config.yaml
arch: "unet"
model: "image denoising model"
dataset: "photos of plants and fungi (iNaturalist)"
train_examples: 90422
image_size: 32
crop_scale_min: 1
horizontal_flip: true
translate: 0.12
rotation_deg: 10
color_jitter: 0.1
task: "denoising"
loss: "l1"
noise_std: 0.2
norm: "batchnorm"
hidden_act: "silu"
widths: [64, 128, 192]
blocks_per_level: 2
block: "basic"
attention: false
upsampling: "pixel_shuffle"
init: "lecun_normal"
residual_init: "none"
optimizer: "soap"
beta2: 0.999
learning_rate: 0.0023
beta1: 0.95
shampoo_beta: 0.999
eps: 1e-08
precondition_frequency: 20
max_precond_dim: 512
merge_dims: true
one_sided: false
adamw_lr_other_params: 0.0025
max_grad_norm: 1.0
max_steps: 6200
batch_size: 256
epochs: 17.6
lr_schedule: "cosine"
final_lr_fraction: 0
warmup_steps: 310
weight_decay: 0.09
adamw_weight_decay_other_params: 0.05
Rows from block 7, named by matrix and row number. Rows with one number belong to one channel. Each number is 200 + 20 x the weight over its row's rms, rounded and kept within 0 to 999. All counts start at 0. After the name is the row's rms in percent of the matrix's.
# convs0: first 3x3 conv (model.decb.0.1.convs.0.weight, 128x128x3x3), inputs 0-9, a 3x3 kernel for each
# convs1: second 3x3 conv (model.decb.0.1.convs.1.weight, 128x128x3x3, transposed), outputs 0-9, a 3x3 kernel for each
convs0.83,108,205,197,173,227,175,168,188,211,207,172,188,135,201,175,207,179,197,217,198,214,228,189,213,212,189,175,185,211,235,206,197,254,241,197,208,224,205,192,222,194,202,207,203,235,171,173,191,206,194,190,205,215,191,163,191,267,219,178,274,215,192,190,184,226,207,208,196,204,209,190,198,189,192,195,186,205,201,208,207,222,200,191,135,187,183,176,220,190,178,213
convs1.83,105,183,200,196,189,223,208,187,217,211,185,219,231,197,187,195,200,213,201,199,185,189,223,162,185,196,188,177,185,191,240,206,161,216,189,204,184,215,191,164,172,193,205,197,203,190,210,170,223,192,196,254,198,240,211,194,192,182,218,162,228,185,200,208,197,203,197,208,192,212,194,197,218,213,164,205,195,198,218,234,245,150,188,169,172,185,181,177,191,182,208
convs0.84,118,181,203,175,182,180,200,221,222,205,195,194,168,205,213,173,217,207,163,200,194,180,194,214,185,206,227,195,238,263,224,226,207,166,202,182,152,184,189,209,184,186,201,192,197,210,193,215,211,172,206,217,224,196,211,181,190,176,208,202,198,214,178,193,211,199,188,167,171,191,177,192,206,207,223,211,194,245,195,188,213,169,194,194,202,200,189,199,182,187,195
convs1.84,120,190,220,189,203,194,203,179,190,170,230,250,222,256,228,183,200,196,205,200,185,199,180,190,200,218,205,175,222,244,195,234,216,194,159,147,197,169,207,180,195,241,221,194,188,222,205,208,189,198,230,203,185,148,142,165,188,199,211,200,198,204,209,198,185,214,212,232,175,183,221,182,177,227,224,169,202,215,191,184,230,196,178,181,201,191,223,194,207,213,175
convs0.85,089,207,195,199,206,169,169,216,204,190,213,189,180,211,187,196,213,187,206,196,164,179,217,227,201,242,227,202,199,173,159,196,182,191,197,206,201,175,221,201,190,207,222,191,184,198,208,211,161,208,221,174,178,151,176,183,196,205,187,214,235,193,218,206,211,172,201,191,173,201,193,195,176,202,210,211,218,186,186,212,193,194,162,186,238,167,185,218,164,218,207
convs1.85,089,221,197,202,217,179,190,201,162,185,212,184,204,221,222,210,225,167,148,178,174,171,186,217,242,185,200,180,245,231,206,186,189,211,224,205,202,181,210,186,164,184,207,185,225,223,199,231,203,169,155,192,208,200,212,188,210,192,200,209,200,217,189,182,207,197,204,194,197,187,190,227,228,205,196,179,197,196,181,224,187,230,178,193,204,146,204,247,189,232,228
convs0.86,117,186,189,193,169,179,170,182,204,217,217,228,195,230,216,211,232,177,191,216,243,208,197,213,190,177,214,212,190,212,189,192,223,185,206,214,195,178,202,198,187,201,182,197,219,219,187,203,223,169,167,223,185,215,230,178,228,213,193,225,214,173,171,189,168,163,185,190,236,221,195,252,191,215,226,220,174,185,197,194,201,191,202,204,233,204,198,198,186,191,192
convs1.86,115,239,219,207,173,201,212,213,174,222,188,196,202,182,216,204,221,212,219,202,195,205,228,165,186,235,185,188,215,172,183,186,143,183,198,233,211,200,196,199,169,174,253,210,202,221,187,193,224,177,211,226,183,217,213,233,215,220,201,232,175,190,216,178,201,203,195,176,179,245,206,202,234,199,176,235,229,207,177,195,215,203,208,198,223,213,205,233,224,195,203
convs0.87,081,203,209,176,220,198,186,223,228,199,228,247,203,163,219,225,202,197,205,197,159,208,213,202,200,198,187,192,215,205,194,216,209,201,187,198,169,209,202,197,256,218,170,240,205,166,196,208,246,181,221,240,184,208,194,201,211,181,211,184,186,202,189,157,181,187,204,198,199,196,208,220,184,210,224,204,190,194,182,209,208,261,213,210,218,184,197,221,192,183,149
convs1.87,084,191,193,158,261,203,217,221,191,180,184,187,220,207,200,226,214,167,167,180,168,210,206,175,193,200,200,197,196,184,190,217,218,220,210,215,187,241,195,175,222,193,206,207,220,204,203,228,196,205,183,198,205,198,220,184,208,193,185,159,232,204,176,201,194,192,178,244,217,218,168,194,205,190,182,199,164,201,214,214,225,205,265,212,221,199,178,221,178,158,190
convs0.88,086,224,180,188,190,167,188,196,212,221,219,197,193,207,168,195,192,218,179,173,212,198,176,198,185,198,202,227,193,222,168,200,205,182,203,188,228,185,197,178,187,186,200,178,206,183,182,211,188,212,176,212,185,206,176,149,199,247,173,183,212,166,202,184,217,226,223,185,217,192,217,183,178,195,191,200,200,210,231,193,190,209,206,220,201,202,187,197,191,184,170
convs1.88,090,164,209,200,214,186,181,214,177,178,213,191,190,221,201,187,182,209,174,164,202,256,174,187,218,197,202,208,201,215,205,189,174,185,175,191,211,227,204,194,204,224,223,205,221,217,178,207,212,203,215,190,213,214,216,234,181,205,217,190,192,182,209,207,169,225,204,195,201,188,204,229,196,221,203,205,226,215,197,227,231,184,184,181,188,224,203,209,246,225,214
convs0.89,103,208,186,196,211,205,209,190,192,200,207,190,213,237,214,204,213,209,204,206,212,211,210,209,199,224,199,187,189,223,167,233,216,206,241,245,220,183,183,204,217,212,189,198,220,225,225,191,173,195,216,189,170,171,209,193,209,219,219,212,197,240,228,216,222,197,188,239,242,180,202,196,216,212,199,220,149,203,213,171,211,197,195,193,217,218,198,223,163,183,185
convs1.89,097,207,202,186,216,172,180,193,191,232,238,207,201,201,205,229,194,207,218,175,201,203,215,226,212,202,206,201,178,202,158,170,158,189,199,175,203,190,245,183,219,183,175,178,227,202,197,219,198,168,200,180,183,187,216,176,212,204,204,215,197,201,194,186,192,197,202,236,191,199,205,190,202,208,171,169,154,200,183,186,226,210,215,198,179,203,207,213,200,227,244
convs0.90,075,203,193,182,197,184,178,215,167,202,205,216,191,162,187,216,220,202,194,191,192,206,175,208,212,174,170,200,197,156,218,188,199,206,166,216,210,190,202,177,186,220,236,186,178,179,193,157,168,227,198,220,158,202,204,197,156,218,204,223,204,181,258,172,197,201,194,214,186,210,194,187,161,197,189,220,177,185,193,202,186,207,204,206,172,178,188,188,208,196,221
convs1.90,087,233,250,235,218,225,195,217,154,168,183,204,180,193,189,223,178,188,222,180,210,212,216,220,192,177,221,173,215,195,164,227,207,182,207,196,203,225,173,177,210,238,227,196,224,204,212,180,217,233,205,169,211,207,171,226,170,219,199,199,183,193,186,224,181,180,184,215,210,184,201,238,207,219,188,185,231,141,161,210,199,230,207,223,196,186,247,214,181,209,210
convs0.91,072,202,187,190,191,185,197,214,219,173,194,212,173,202,207,205,217,214,220,170,153,207,197,187,220,195,208,195,220,204,206,187,203,225,206,214,242,186,199,215,174,184,200,154,206,224,240,203,196,207,216,185,185,186,181,185,208,206,173,192,224,194,221,203,219,221,204,185,190,175,189,215,157,179,210,216,183,188,218,190,211,182,195,198,200,195,196,204,196,222,196
convs1.91,079,209,200,182,202,224,216,179,199,220,211,198,210,216,200,207,187,181,186,229,208,177,235,223,180,213,215,192,178,197,209,143,214,207,200,194,218,184,173,220,190,166,166,187,246,226,252,240,200,194,172,211,189,167,174,229,232,194,220,212,193,225,202,165,229,225,225,238,187,214,189,220,204,212,228,220,177,157,192,222,155,180,197,179,197,222,221,215,191,219,240
convs0.92,122,184,196,210,168,190,177,206,212,209,197,194,204,198,221,218,254,217,203,238,206,194,222,213,215,174,191,197,164,182,216,206,198,185,239,231,217,191,193,189,216,201,209,199,214,213,209,197,177,206,211,205,199,182,210,178,170,174,179,218,197,193,235,206,211,183,160,208,188,158,177,199,216,189,166,180,182,205,203,197,182,199,214,220,215,207,226,208,189,217,213
convs1.92,106,198,230,238,202,203,166,177,209,216,164,203,213,183,186,204,231,205,202,204,221,227,182,191,212,223,191,202,246,166,195,200,188,192,183,200,223,202,203,206,222,216,173,238,228,169,225,212,225,185,173,201,212,168,158,188,207,189,177,224,186,198,211,217,179,192,197,206,200,191,209,207,206,204,212,198,224,212,202,197,176,154,162,182,186,223,213,182,191,183,213
convs0.93,081,188,212,206,216,203,215,197,221,202,167,189,195,211,222,183,198,217,219,179,165,193,172,176,217,216,203,213,172,191,193,171,177,195,198,233,224,232,202,175,203,165,183,187,201,199,217,244,198,202,222,211,183,196,203,208,203,233,185,278,189,227,232,207,208,185,222,198,197,231,216,233,235,187,208,211,212,166,199,224,209,220,202,211,226,208,195,210,170,188,245
convs1.93,082,184,190,195,187,221,224,214,223,201,220,174,231,189,194,159,180,203,224,202,197,210,193,166,221,209,200,175,176,194,228,214,215,218,227,194,195,191,201,160,203,144,191,210,205,210,170,228,219,200,212,213,166,189,186,194,199,197,176,195,209,232,203,179,183,199,218,191,211,242,187,248,188,221,203,254,202,229,211,166,192,217,208,183,223,198,172,207,205,196,219
convs0.94,134,207,193,199,181,149,214,210,189,203,193,187,203,185,213,232,205,224,218,201,222,206,198,225,196,174,244,228,215,248,203,172,218,205,191,185,176,180,187,179,153,207,196,192,174,194,171,207,223,214,135,199,214,192,172,217,251,179,194,302,235,200,208,191,188,181,199,182,178,206,212,195,199,212,214,211,219,196,178,207,223,184,201,188,211,190,182,196,218,173,187
convs1.94,129,176,212,176,204,205,217,220,165,214,200,203,190,227,183,204,225,169,221,203,203,205,215,209,205,232,216,210,199,220,214,178,205,216,167,188,203,196,207,196,191,233,176,190,220,173,212,211,195,223,227,219,198,164,195,218,177,192,234,186,226,208,188,206,199,226,182,225,188,206,241,164,188,218,204,194,171,220,208,210,185,210,195,191,213,170,201,192,196,178,203
convs0.95,123,195,200,182,212,176,195,211,212,209,169,186,202,190,208,192,228,224,194,171,245,213,185,233,199,231,237,224,241,194,205,198,185,210,202,173,187,201,169,232,221,236,222,218,199,210,185,214,171,178,210,192,181,205,204,211,193,192,212,169,206,204,186,213,201,196,179,198,229,186,201,247,202,184,193,200,172,219,204,191,222,182,198,216,184,178,213,179,180,224,183
convs1.95,117,194,184,204,229,221,198,188,215,199,179,206,209,177,207,183,185,227,256,177,214,200,201,195,212,183,208,205,192,171,193,234,180,211,237,236,221,215,212,211,211,227,192,232,229,207,209,205,187,165,222,196,213,179,228,206,204,220,204,221,212,205,223,200,191,191,185,212,198,205,238,231,217,177,175,185,198,164,181,208,206,171,196,222,185,215,196,193,231,191,191
convs0.96,112,221,211,190,173,185,163,175,178,179,182,165,167,198,179,196,214,202,219,207,195,199,163,181,192,204,182,205,212,230,179,191,216,167,202,206,160,172,185,188,208,193,213,251,216,205,182,184,199,200,201,203,186,222,230,183,193,187,210,191,143,178,197,157,218,201,164,197,208,184,183,229,212,169,177,215,194,194,207,217,212,218,177,214,199,185,184,234,215,180,201
convs1.96,104,211,204,194,198,181,163,202,208,156,211,186,188,191,229,230,238,208,176,156,203,195,163,207,236,196,226,212,209,227,230,199,195,223,197,205,189,201,195,177,177,198,242,199,189,213,165,208,221,201,215,210,230,183,190,170,165,226,203,159,165,214,196,193,195,201,203,209,190,171,242,178,158,224,189,211,194,203,208,224,207,183,223,213,182,198,196,168,189,166,204
convs0.97,099,184,206,189,170,193,226,171,216,189,197,177,191,212,217,208,207,261,227,194,169,186,186,192,204,230,216,231,181,187,199,152,201,201,205,200,212,223,208,256,242,189,190,188,208,184,242,234,232,193,189,221,166,177,183,204,192,220,190,172,209,215,194,172,166,200,193,188,210,195,221,261,222,189,203,229,172,191,209,175,193,196,221,203,201,187,201,204,201,208,189
convs1.97,101,227,214,249,181,207,211,181,178,230,204,177,196,208,195,221,209,232,222,200,171,214,197,168,182,206,202,171,193,208,203,205,194,196,192,163,203,183,225,205,226,248,191,239,205,236,217,200,195,194,189,187,176,210,185,216,198,198,194,198,215,195,213,212,227,233,196,194,222,214,196,245,226,199,227,239,239,211,220,192,189,239,198,234,205,188,196,204,210,213,183
convs0.98,073,205,159,185,241,206,190,191,225,203,219,197,172,216,192,194,202,188,228,213,181,187,201,197,185,209,189,201,223,167,161,206,203,178,196,237,191,206,186,196,204,202,194,191,196,209,197,160,179,208,188,197,193,210,217,213,202,183,176,216,144,171,207,233,202,215,205,228,203,199,226,212,211,178,204,179,239,208,214,178,193,202,213,173,191,244,212,176,212,192,192
convs1.98,080,224,197,195,223,207,226,194,199,193,179,192,205,223,221,200,247,192,192,225,175,221,238,201,213,191,171,213,189,165,258,181,225,189,233,243,203,193,188,221,190,220,186,236,212,206,220,189,206,200,168,198,198,179,207,224,211,214,215,202,211,156,190,200,201,208,202,199,204,198,189,185,179,173,182,241,196,168,192,227,196,202,208,205,211,233,210,203,214,194,217
convs0.99,095,206,189,243,172,203,253,209,182,201,219,179,215,198,199,207,211,238,231,184,167,161,225,220,183,224,227,198,189,160,199,192,187,205,192,226,203,214,220,203,187,202,207,154,174,221,196,179,180,198,219,164,210,201,196,200,125,179,170,217,248,162,238,221,188,200,208,190,218,203,212,216,212,199,204,176,203,219,223,182,179,192,195,212,201,172,209,192,171,225,227
convs1.99,093,193,202,190,153,192,211,153,210,196,168,202,222,185,173,186,203,171,204,178,188,195,218,197,195,205,224,227,201,217,197,187,210,201,186,175,226,176,199,220,171,177,222,175,182,184,174,162,174,236,239,208,177,215,203,203,172,184,200,209,197,209,223,205,173,185,171,166,176,165,189,201,211,202,196,237,177,220,208,159,222,182,202,172,209,193,187,201,202,200,191
convs0.100,086,212,232,197,160,186,165,193,194,195,220,236,189,169,209,180,205,217,204,160,167,216,197,185,197,199,203,208,208,171,189,238,192,215,184,211,174,173,214,172,184,203,213,224,189,185,182,197,182,202,205,202,188,178,186,211,206,159,235,235,230,174,216,180,207,194,191,240,206,176,186,160,206,224,248,232,226,205,176,225,220,196,204,227,192,191,170,187,172,215,192
convs1.100,084,204,231,233,207,189,208,196,154,170,188,176,215,186,171,204,214,211,199,200,190,206,211,219,222,230,210,215,212,197,197,186,146,167,201,215,193,202,201,216,195,184,198,247,197,234,227,258,228,244,203,226,211,216,178,202,202,204,189,184,182,186,205,221,190,139,192,239,214,196,180,203,234,212,197,190,201,195,177,202,190,161,212,181,218,225,211,172,192,222,180
convs0.101,119,205,209,196,135,157,207,204,195,193,209,158,179,192,201,190,206,227,223,237,202,199,235,193,205,226,221,194,179,176,208,186,219,226,201,220,226,205,203,197,224,230,155,216,204,211,186,178,203,210,191,213,185,203,179,223,217,196,183,247,193,202,237,167,172,200,199,171,210,215,168,187,212,172,212,179,226,214,197,197,186,178,212,234,210,213,204,188,188,167,188
convs1.101,116,225,219,185,157,198,190,205,209,186,169,189,225,191,215,220,190,201,171,210,199,210,188,195,161,223,219,195,160,204,212,140,215,263,198,219,179,208,204,161,213,197,147,163,218,190,182,204,213,220,228,195,208,196,220,202,190,207,203,201,181,192,202,203,182,215,223,153,198,231,178,199,203,241,217,203,197,194,185,192,178,202,227,227,199,240,163,121,167,146,180
convs0.102,093,173,190,194,205,194,196,187,207,195,183,141,203,187,190,189,201,235,244,200,193,194,199,160,212,208,179,215,218,228,203,187,236,211,223,221,238,217,210,217,208,184,185,180,175,178,199,204,220,197,171,193,193,185,210,185,193,223,196,194,208,233,202,225,176,196,220,219,188,204,178,190,223,225,185,203,210,200,192,212,249,205,205,204,194,187,211,198,198,197,161
convs1.102,086,167,216,207,185,250,213,204,173,231,153,171,211,199,204,202,224,187,210,187,193,173,196,211,219,239,216,217,176,194,190,206,198,179,154,196,187,169,204,196,190,184,213,167,175,196,186,171,191,210,169,209,202,200,209,215,221,211,199,182,217,179,216,208,213,178,213,210,225,239,206,172,196,191,191,212,192,186,193,181,172,201,220,209,216,181,195,204,181,207,211
convs0.103,112,213,204,211,182,193,224,197,208,217,185,197,138,210,196,148,202,209,166,188,171,194,195,189,199,149,207,208,199,202,160,207,183,159,205,203,189,207,210,252,229,225,202,199,215,238,202,218,209,188,158,196,186,175,213,205,215,225,189,228,199,219,241,199,223,215,228,183,233,183,161,199,201,204,221,212,198,202,196,179,179,196,234,221,208,201,232,238,229,207,176
convs1.103,107,180,215,213,131,201,193,218,210,199,211,206,176,219,217,158,205,198,184,179,203,171,175,224,239,203,187,226,196,195,184,207,181,191,249,194,220,224,177,213,202,194,185,182,214,212,235,198,186,172,178,202,193,218,219,211,207,208,176,227,200,206,213,206,191,221,178,188,199,181,191,178,194,202,215,197,190,184,196,193,207,191,220,183,177,189,222,181,174,189,212
convs0.104,094,182,205,214,185,182,218,200,209,183,187,199,200,197,210,201,214,204,218,234,213,209,256,217,143,224,220,142,219,187,182,245,192,181,225,213,144,206,224,229,180,220,215,211,212,215,195,191,227,191,204,182,160,201,203,198,180,200,242,195,183,221,278,185,201,203,237,221,155,219,221,200,180,193,220,225,200,209,201,227,218,192,205,204,161,214,206,176,207,238,200
convs1.104,096,211,180,244,191,200,226,206,177,190,221,170,171,261,216,220,205,206,206,228,208,183,188,255,173,202,228,219,230,197,186,225,217,205,188,197,212,202,203,209,202,189,163,187,187,191,189,194,196,201,194,221,167,207,207,191,195,197,214,235,190,202,218,201,193,178,244,174,201,235,198,204,239,221,203,182,176,170,202,173,212,177,183,212,214,200,183,183,183,202,184
convs0.105,086,180,232,215,212,214,207,181,206,181,197,186,222,223,206,164,197,195,204,199,179,204,213,182,221,182,216,220,186,220,224,174,206,214,208,200,221,208,208,215,196,201,180,195,170,194,195,181,195,193,191,221,205,224,210,217,218,218,211,246,174,165,221,216,183,225,173,206,204,193,166,179,211,206,187,217,206,196,202,226,198,216,201,219,211,224,196,181,219,170,196
convs1.105,084,199,178,201,199,188,216,195,189,178,205,198,197,203,183,180,203,172,194,164,169,195,176,161,213,213,201,201,223,219,204,180,209,227,218,206,170,248,221,197,223,224,162,178,230,184,189,167,204,191,210,225,178,219,198,186,191,224,215,159,240,208,192,194,204,226,214,148,233,232,185,160,186,204,176,239,202,205,226,159,203,228,199,203,210,161,189,198,189,201,202
convs0.106,075,194,182,174,188,208,199,214,221,221,179,202,195,184,188,192,183,172,191,182,194,186,199,199,219,192,173,238,170,180,192,176,184,207,175,228,188,184,202,199,177,197,220,187,196,182,214,182,167,205,173,193,178,207,221,210,156,179,212,167,219,241,252,211,185,192,169,187,152,175,193,198,241,172,199,199,213,219,243,182,202,235,206,204,217,204,201,185,235,192,184
convs1.106,082,162,211,199,201,196,209,184,173,189,182,193,196,178,226,215,179,158,218,180,219,192,188,209,194,185,183,208,168,208,174,220,209,188,205,191,213,175,175,174,213,206,226,202,224,200,227,204,210,208,185,178,194,183,179,206,194,201,230,181,198,173,190,190,148,209,225,211,247,198,212,177,188,225,197,185,179,188,190,156,186,202,217,217,216,204,227,152,207,210,171
convs0.107,120,196,156,224,192,193,208,207,215,175,190,182,160,201,203,209,243,208,192,208,189,203,211,198,203,194,192,177,210,201,196,195,218,205,193,197,163,229,209,191,227,198,182,188,215,209,215,224,155,223,206,159,180,211,234,198,196,183,188,183,167,181,195,180,177,189,206,197,219,183,182,240,201,159,213,197,195,212,213,196,184,196,159,218,184,164,231,224,191,209,183
convs1.107,115,153,204,186,198,231,199,223,213,179,184,191,186,186,161,199,219,182,170,213,202,182,214,223,212,212,203,202,201,209,194,194,193,182,152,191,223,196,182,230,205,209,215,205,226,170,208,162,198,234,232,149,205,177,153,204,188,186,232,221,159,244,195,142,191,191,204,177,200,185,203,209,217,192,160,230,188,207,208,174,170,241,183,205,197,197,212,194,182,194,200
convs0.108,091,224,210,193,227,203,186,192,188,201,200,218,233,180,186,202,187,176,194,188,234,210,175,212,198,214,176,168,196,205,256,174,198,216,217,160,173,198,204,210,225,248,225,225,209,193,202,187,221,212,188,227,205,196,211,249,198,171,238,192,128,237,181,156,226,200,179,214,211,226,186,217,233,186,208,224,222,219,185,200,157,184,202,190,194,216,206,185,206,222,201
convs1.108,090,190,180,191,190,205,206,188,185,201,175,208,229,177,199,224,175,169,182,159,174,163,164,192,193,218,189,194,212,231,189,223,227,200,191,179,224,192,180,174,208,202,208,217,240,205,226,209,189,227,207,195,185,228,200,213,203,178,205,225,237,199,177,187,177,169,228,170,194,238,231,199,186,207,211,196,201,194,220,226,185,193,197,175,170,256,221,172,202,207,202
convs0.109,121,180,187,195,228,200,212,232,191,206,212,188,182,207,200,214,205,187,211,212,218,189,226,229,207,199,227,245,184,174,194,193,204,229,214,252,213,183,203,205,181,171,171,190,193,212,172,194,185,190,207,206,212,224,219,198,202,202,214,220,181,187,224,216,210,184,210,178,156,219,200,216,188,198,220,200,177,201,189,174,180,170,203,209,213,197,204,227,176,180,207
convs1.109,113,172,210,215,178,208,204,211,229,214,225,196,222,232,190,208,198,194,203,165,159,196,191,182,189,207,199,192,180,209,208,191,199,205,185,222,212,215,228,222,184,199,206,217,196,182,157,210,199,175,196,214,227,203,212,181,171,214,173,214,217,204,222,187,197,207,191,185,180,203,204,203,195,221,203,187,206,232,205,203,216,199,194,195,223,206,197,221,227,198,201
convs0.110,074,174,213,206,202,191,205,217,210,220,203,200,180,207,177,194,196,202,176,195,183,203,172,184,215,165,188,178,213,225,153,232,195,182,220,177,227,231,180,214,195,192,188,178,215,179,209,191,157,196,199,213,191,191,175,181,164,164,182,178,239,199,217,251,196,211,198,161,181,215,171,237,194,192,201,201,198,188,201,224,214,221,210,191,204,176,209,183,175,212,201
convs1.110,105,217,192,180,198,194,203,183,197,214,194,215,212,229,171,190,239,227,192,192,194,198,210,212,204,217,219,214,190,187,199,209,199,203,203,215,199,216,192,173,237,238,174,213,208,217,187,231,187,220,185,172,223,158,190,205,210,222,198,200,219,208,186,227,211,179,200,226,177,189,211,188,185,210,193,262,213,163,221,212,220,212,217,179,199,223,214,207,181,220,211
convs0.111,137,175,222,249,110,153,224,162,178,191,226,189,186,234,194,196,218,213,205,223,185,193,218,177,173,240,200,153,183,225,202,149,215,259,209,202,209,178,212,215,196,242,233,202,218,226,197,198,208,199,187,207,185,188,201,183,182,206,180,218,222,202,234,209,219,214,183,208,212,188,221,227,190,183,208,220,198,194,228,189,182,220,196,203,184,217,216,209,212,176,224
convs1.111,136,187,206,241,147,188,273,149,189,218,204,183,179,216,155,197,204,190,192,226,191,203,220,184,191,221,200,168,201,226,213,126,231,258,174,192,189,181,193,198,165,218,231,185,202,222,198,210,196,202,202,179,184,208,192,205,188,176,237,187,160,213,222,185,219,208,188,201,173,176,213,209,189,192,187,202,181,199,217,213,176,194,213,206,211,200,178,213,231,188,183
convs0.112,108,205,166,194,189,213,201,181,242,200,219,190,225,202,202,230,205,183,171,215,185,197,242,227,208,225,202,187,144,201,247,141,227,271,171,202,234,203,229,219,252,206,185,218,213,229,193,174,192,192,193,233,207,212,234,196,206,201,202,209,204,220,215,194,157,177,220,190,213,218,201,200,186,183,172,212,186,201,218,185,213,230,206,192,162,200,170,168,188,174,174
convs1.112,110,211,194,175,213,203,212,201,213,184,192,189,224,162,185,205,172,176,231,213,198,196,243,210,151,214,203,193,175,191,193,140,177,266,172,206,250,223,201,208,230,203,189,221,189,188,182,159,227,185,232,214,183,224,228,184,196,210,198,213,171,204,213,213,207,234,180,184,201,174,155,197,226,191,222,250,180,189,240,241,203,201,204,202,181,191,240,204,208,189,232
convs0.113,110,185,205,185,207,216,174,219,203,198,190,180,180,244,175,166,252,216,174,194,205,212,202,238,205,205,217,176,240,189,172,243,214,163,244,234,188,163,200,237,215,182,193,190,204,205,187,212,195,192,192,207,177,195,218,180,206,214,204,221,175,196,230,203,172,211,180,195,213,238,208,207,232,189,206,207,155,187,230,188,176,236,193,211,215,194,215,197,197,193,210
convs1.113,107,219,178,171,210,196,256,209,182,208,202,209,180,221,216,170,182,167,211,193,187,192,198,166,219,196,195,225,216,172,179,242,210,195,218,199,165,185,203,200,165,224,189,173,204,217,209,223,198,216,178,177,201,187,182,190,187,250,186,175,226,180,185,177,193,183,209,169,194,240,192,219,222,190,203,203,189,199,198,185,204,223,204,205,218,177,139,174,190,208,221
convs0.114,132,197,222,216,181,157,191,182,224,216,215,167,224,220,155,158,207,245,227,187,164,188,192,223,199,195,217,179,171,186,220,217,162,206,227,220,208,205,197,206,203,187,216,213,186,157,214,191,184,167,133,183,187,193,163,210,166,183,203,176,213,203,231,219,214,232,185,194,222,170,177,168,188,209,229,200,220,181,173,191,189,213,231,207,175,177,224,227,209,180,192
convs1.114,124,242,241,181,179,190,242,197,223,181,216,233,202,161,169,202,251,196,187,173,200,187,203,227,198,198,215,202,202,171,202,194,198,193,221,199,194,237,198,233,198,203,196,186,186,178,204,220,178,203,174,185,222,212,224,181,221,183,154,160,224,267,235,185,180,183,188,178,225,198,191,195,198,200,205,185,184,153,239,190,174,183,212,231,197,204,201,181,188,180,169
convs0.115,090,200,195,180,198,194,161,203,215,191,191,188,209,194,185,193,180,192,203,169,167,214,191,217,210,210,262,224,199,189,184,224,168,199,218,177,192,222,226,230,175,196,230,206,213,242,208,229,202,209,219,199,184,198,228,201,200,234,193,215,266,219,202,241,207,213,193,179,206,205,175,214,214,225,196,192,175,207,212,191,176,213,203,197,218,213,197,186,204,216,236
convs1.115,089,174,138,200,222,228,192,237,175,201,212,202,182,192,179,234,190,193,189,215,175,203,175,183,205,179,212,194,208,203,220,207,214,210,183,164,223,199,180,218,180,221,229,186,185,213,197,224,217,244,223,216,230,180,223,203,192,174,182,197,176,193,180,220,244,167,232,180,188,221,197,201,229,172,214,191,250,201,210,212,201,191,191,202,183,180,241,162,213,230,219
convs0.116,075,206,202,195,220,179,183,179,170,165,207,238,190,191,193,213,196,198,222,196,201,189,192,210,182,237,223,197,222,173,196,172,219,193,209,182,201,170,193,227,193,181,201,186,182,195,217,179,194,184,187,217,205,185,205,199,191,189,189,195,202,182,206,204,223,220,184,223,218,212,208,226,198,187,189,198,190,198,230,243,225,202,200,207,193,202,200,208,207,183,221
convs1.116,085,183,194,193,227,209,201,180,198,193,211,190,175,206,193,172,191,196,196,166,170,194,223,198,172,174,218,201,197,178,222,189,202,191,169,211,170,210,196,171,212,163,201,236,229,208,185,174,172,192,200,204,207,186,181,232,203,200,196,221,235,207,210,214,186,176,126,207,195,160,231,239,212,226,183,223,191,149,193,242,205,199,193,216,196,241,221,221,210,164,212
convs0.117,062,198,205,190,151,197,168,190,187,190,250,197,187,208,222,203,195,194,178,179,190,202,199,207,224,188,175,189,192,183,197,210,215,207,211,160,173,222,194,183,213,174,223,183,183,210,196,210,166,198,228,195,203,218,193,193,220,221,204,202,209,209,194,205,241,195,226,202,191,207,216,170,183,195,186,220,215,197,244,173,184,215,228,191,196,214,157,212,209,207,234
convs1.117,077,198,208,202,197,226,232,221,224,190,225,224,213,214,183,156,172,175,183,210,209,190,184,224,223,194,146,174,203,212,213,178,159,169,155,199,221,205,168,224,185,199,196,214,214,160,217,197,181,193,181,187,224,155,194,191,207,219,189,200,187,160,153,197,226,207,202,185,187,207,172,208,192,191,214,219,156,178,222,173,169,184,209,201,183,211,203,178,198,221,196
convs0.118,107,195,195,218,179,165,178,212,216,205,222,187,188,223,189,195,224,192,176,177,222,200,208,220,215,237,234,226,194,240,194,199,209,202,150,135,151,184,222,195,196,202,215,231,195,176,188,208,211,189,147,197,183,180,183,214,193,184,228,207,237,191,216,199,244,213,206,188,200,200,203,214,197,176,214,208,205,228,193,200,188,214,210,178,179,185,202,193,174,182,248
convs1.118,107,189,236,181,167,186,192,225,164,164,170,202,204,202,194,184,196,188,196,201,196,183,209,199,206,189,189,253,230,223,212,218,190,154,172,234,175,163,194,196,188,198,190,193,218,218,237,206,209,200,178,201,198,177,167,217,187,190,207,226,223,207,214,161,181,179,201,204,210,178,188,207,186,191,198,207,211,206,188,191,183,189,184,222,226,168,185,190,226,220,181
convs0.119,151,231,171,202,220,139,169,220,216,187,205,196,179,215,221,186,207,187,187,231,217,211,190,160,214,221,199,193,203,217,175,218,214,172,176,172,199,213,198,222,185,186,203,179,217,192,189,161,194,183,164,207,186,196,191,194,226,217,218,247,214,199,205,197,201,256,184,200,254,199,197,185,194,205,179,210,222,224,216,197,204,201,186,201,182,163,180,198,186,192,181
convs1.119,144,234,205,227,220,155,214,208,179,188,193,188,200,187,233,202,224,203,198,222,202,224,211,197,171,192,206,179,181,195,220,195,213,202,188,224,188,206,191,224,207,164,208,212,220,183,222,242,221,171,174,167,194,201,188,192,218,194,212,182,171,198,156,186,191,178,203,211,253,229,185,218,184,203,172,208,219,197,215,200,191,212,180,177,191,174,209,220,165,191,201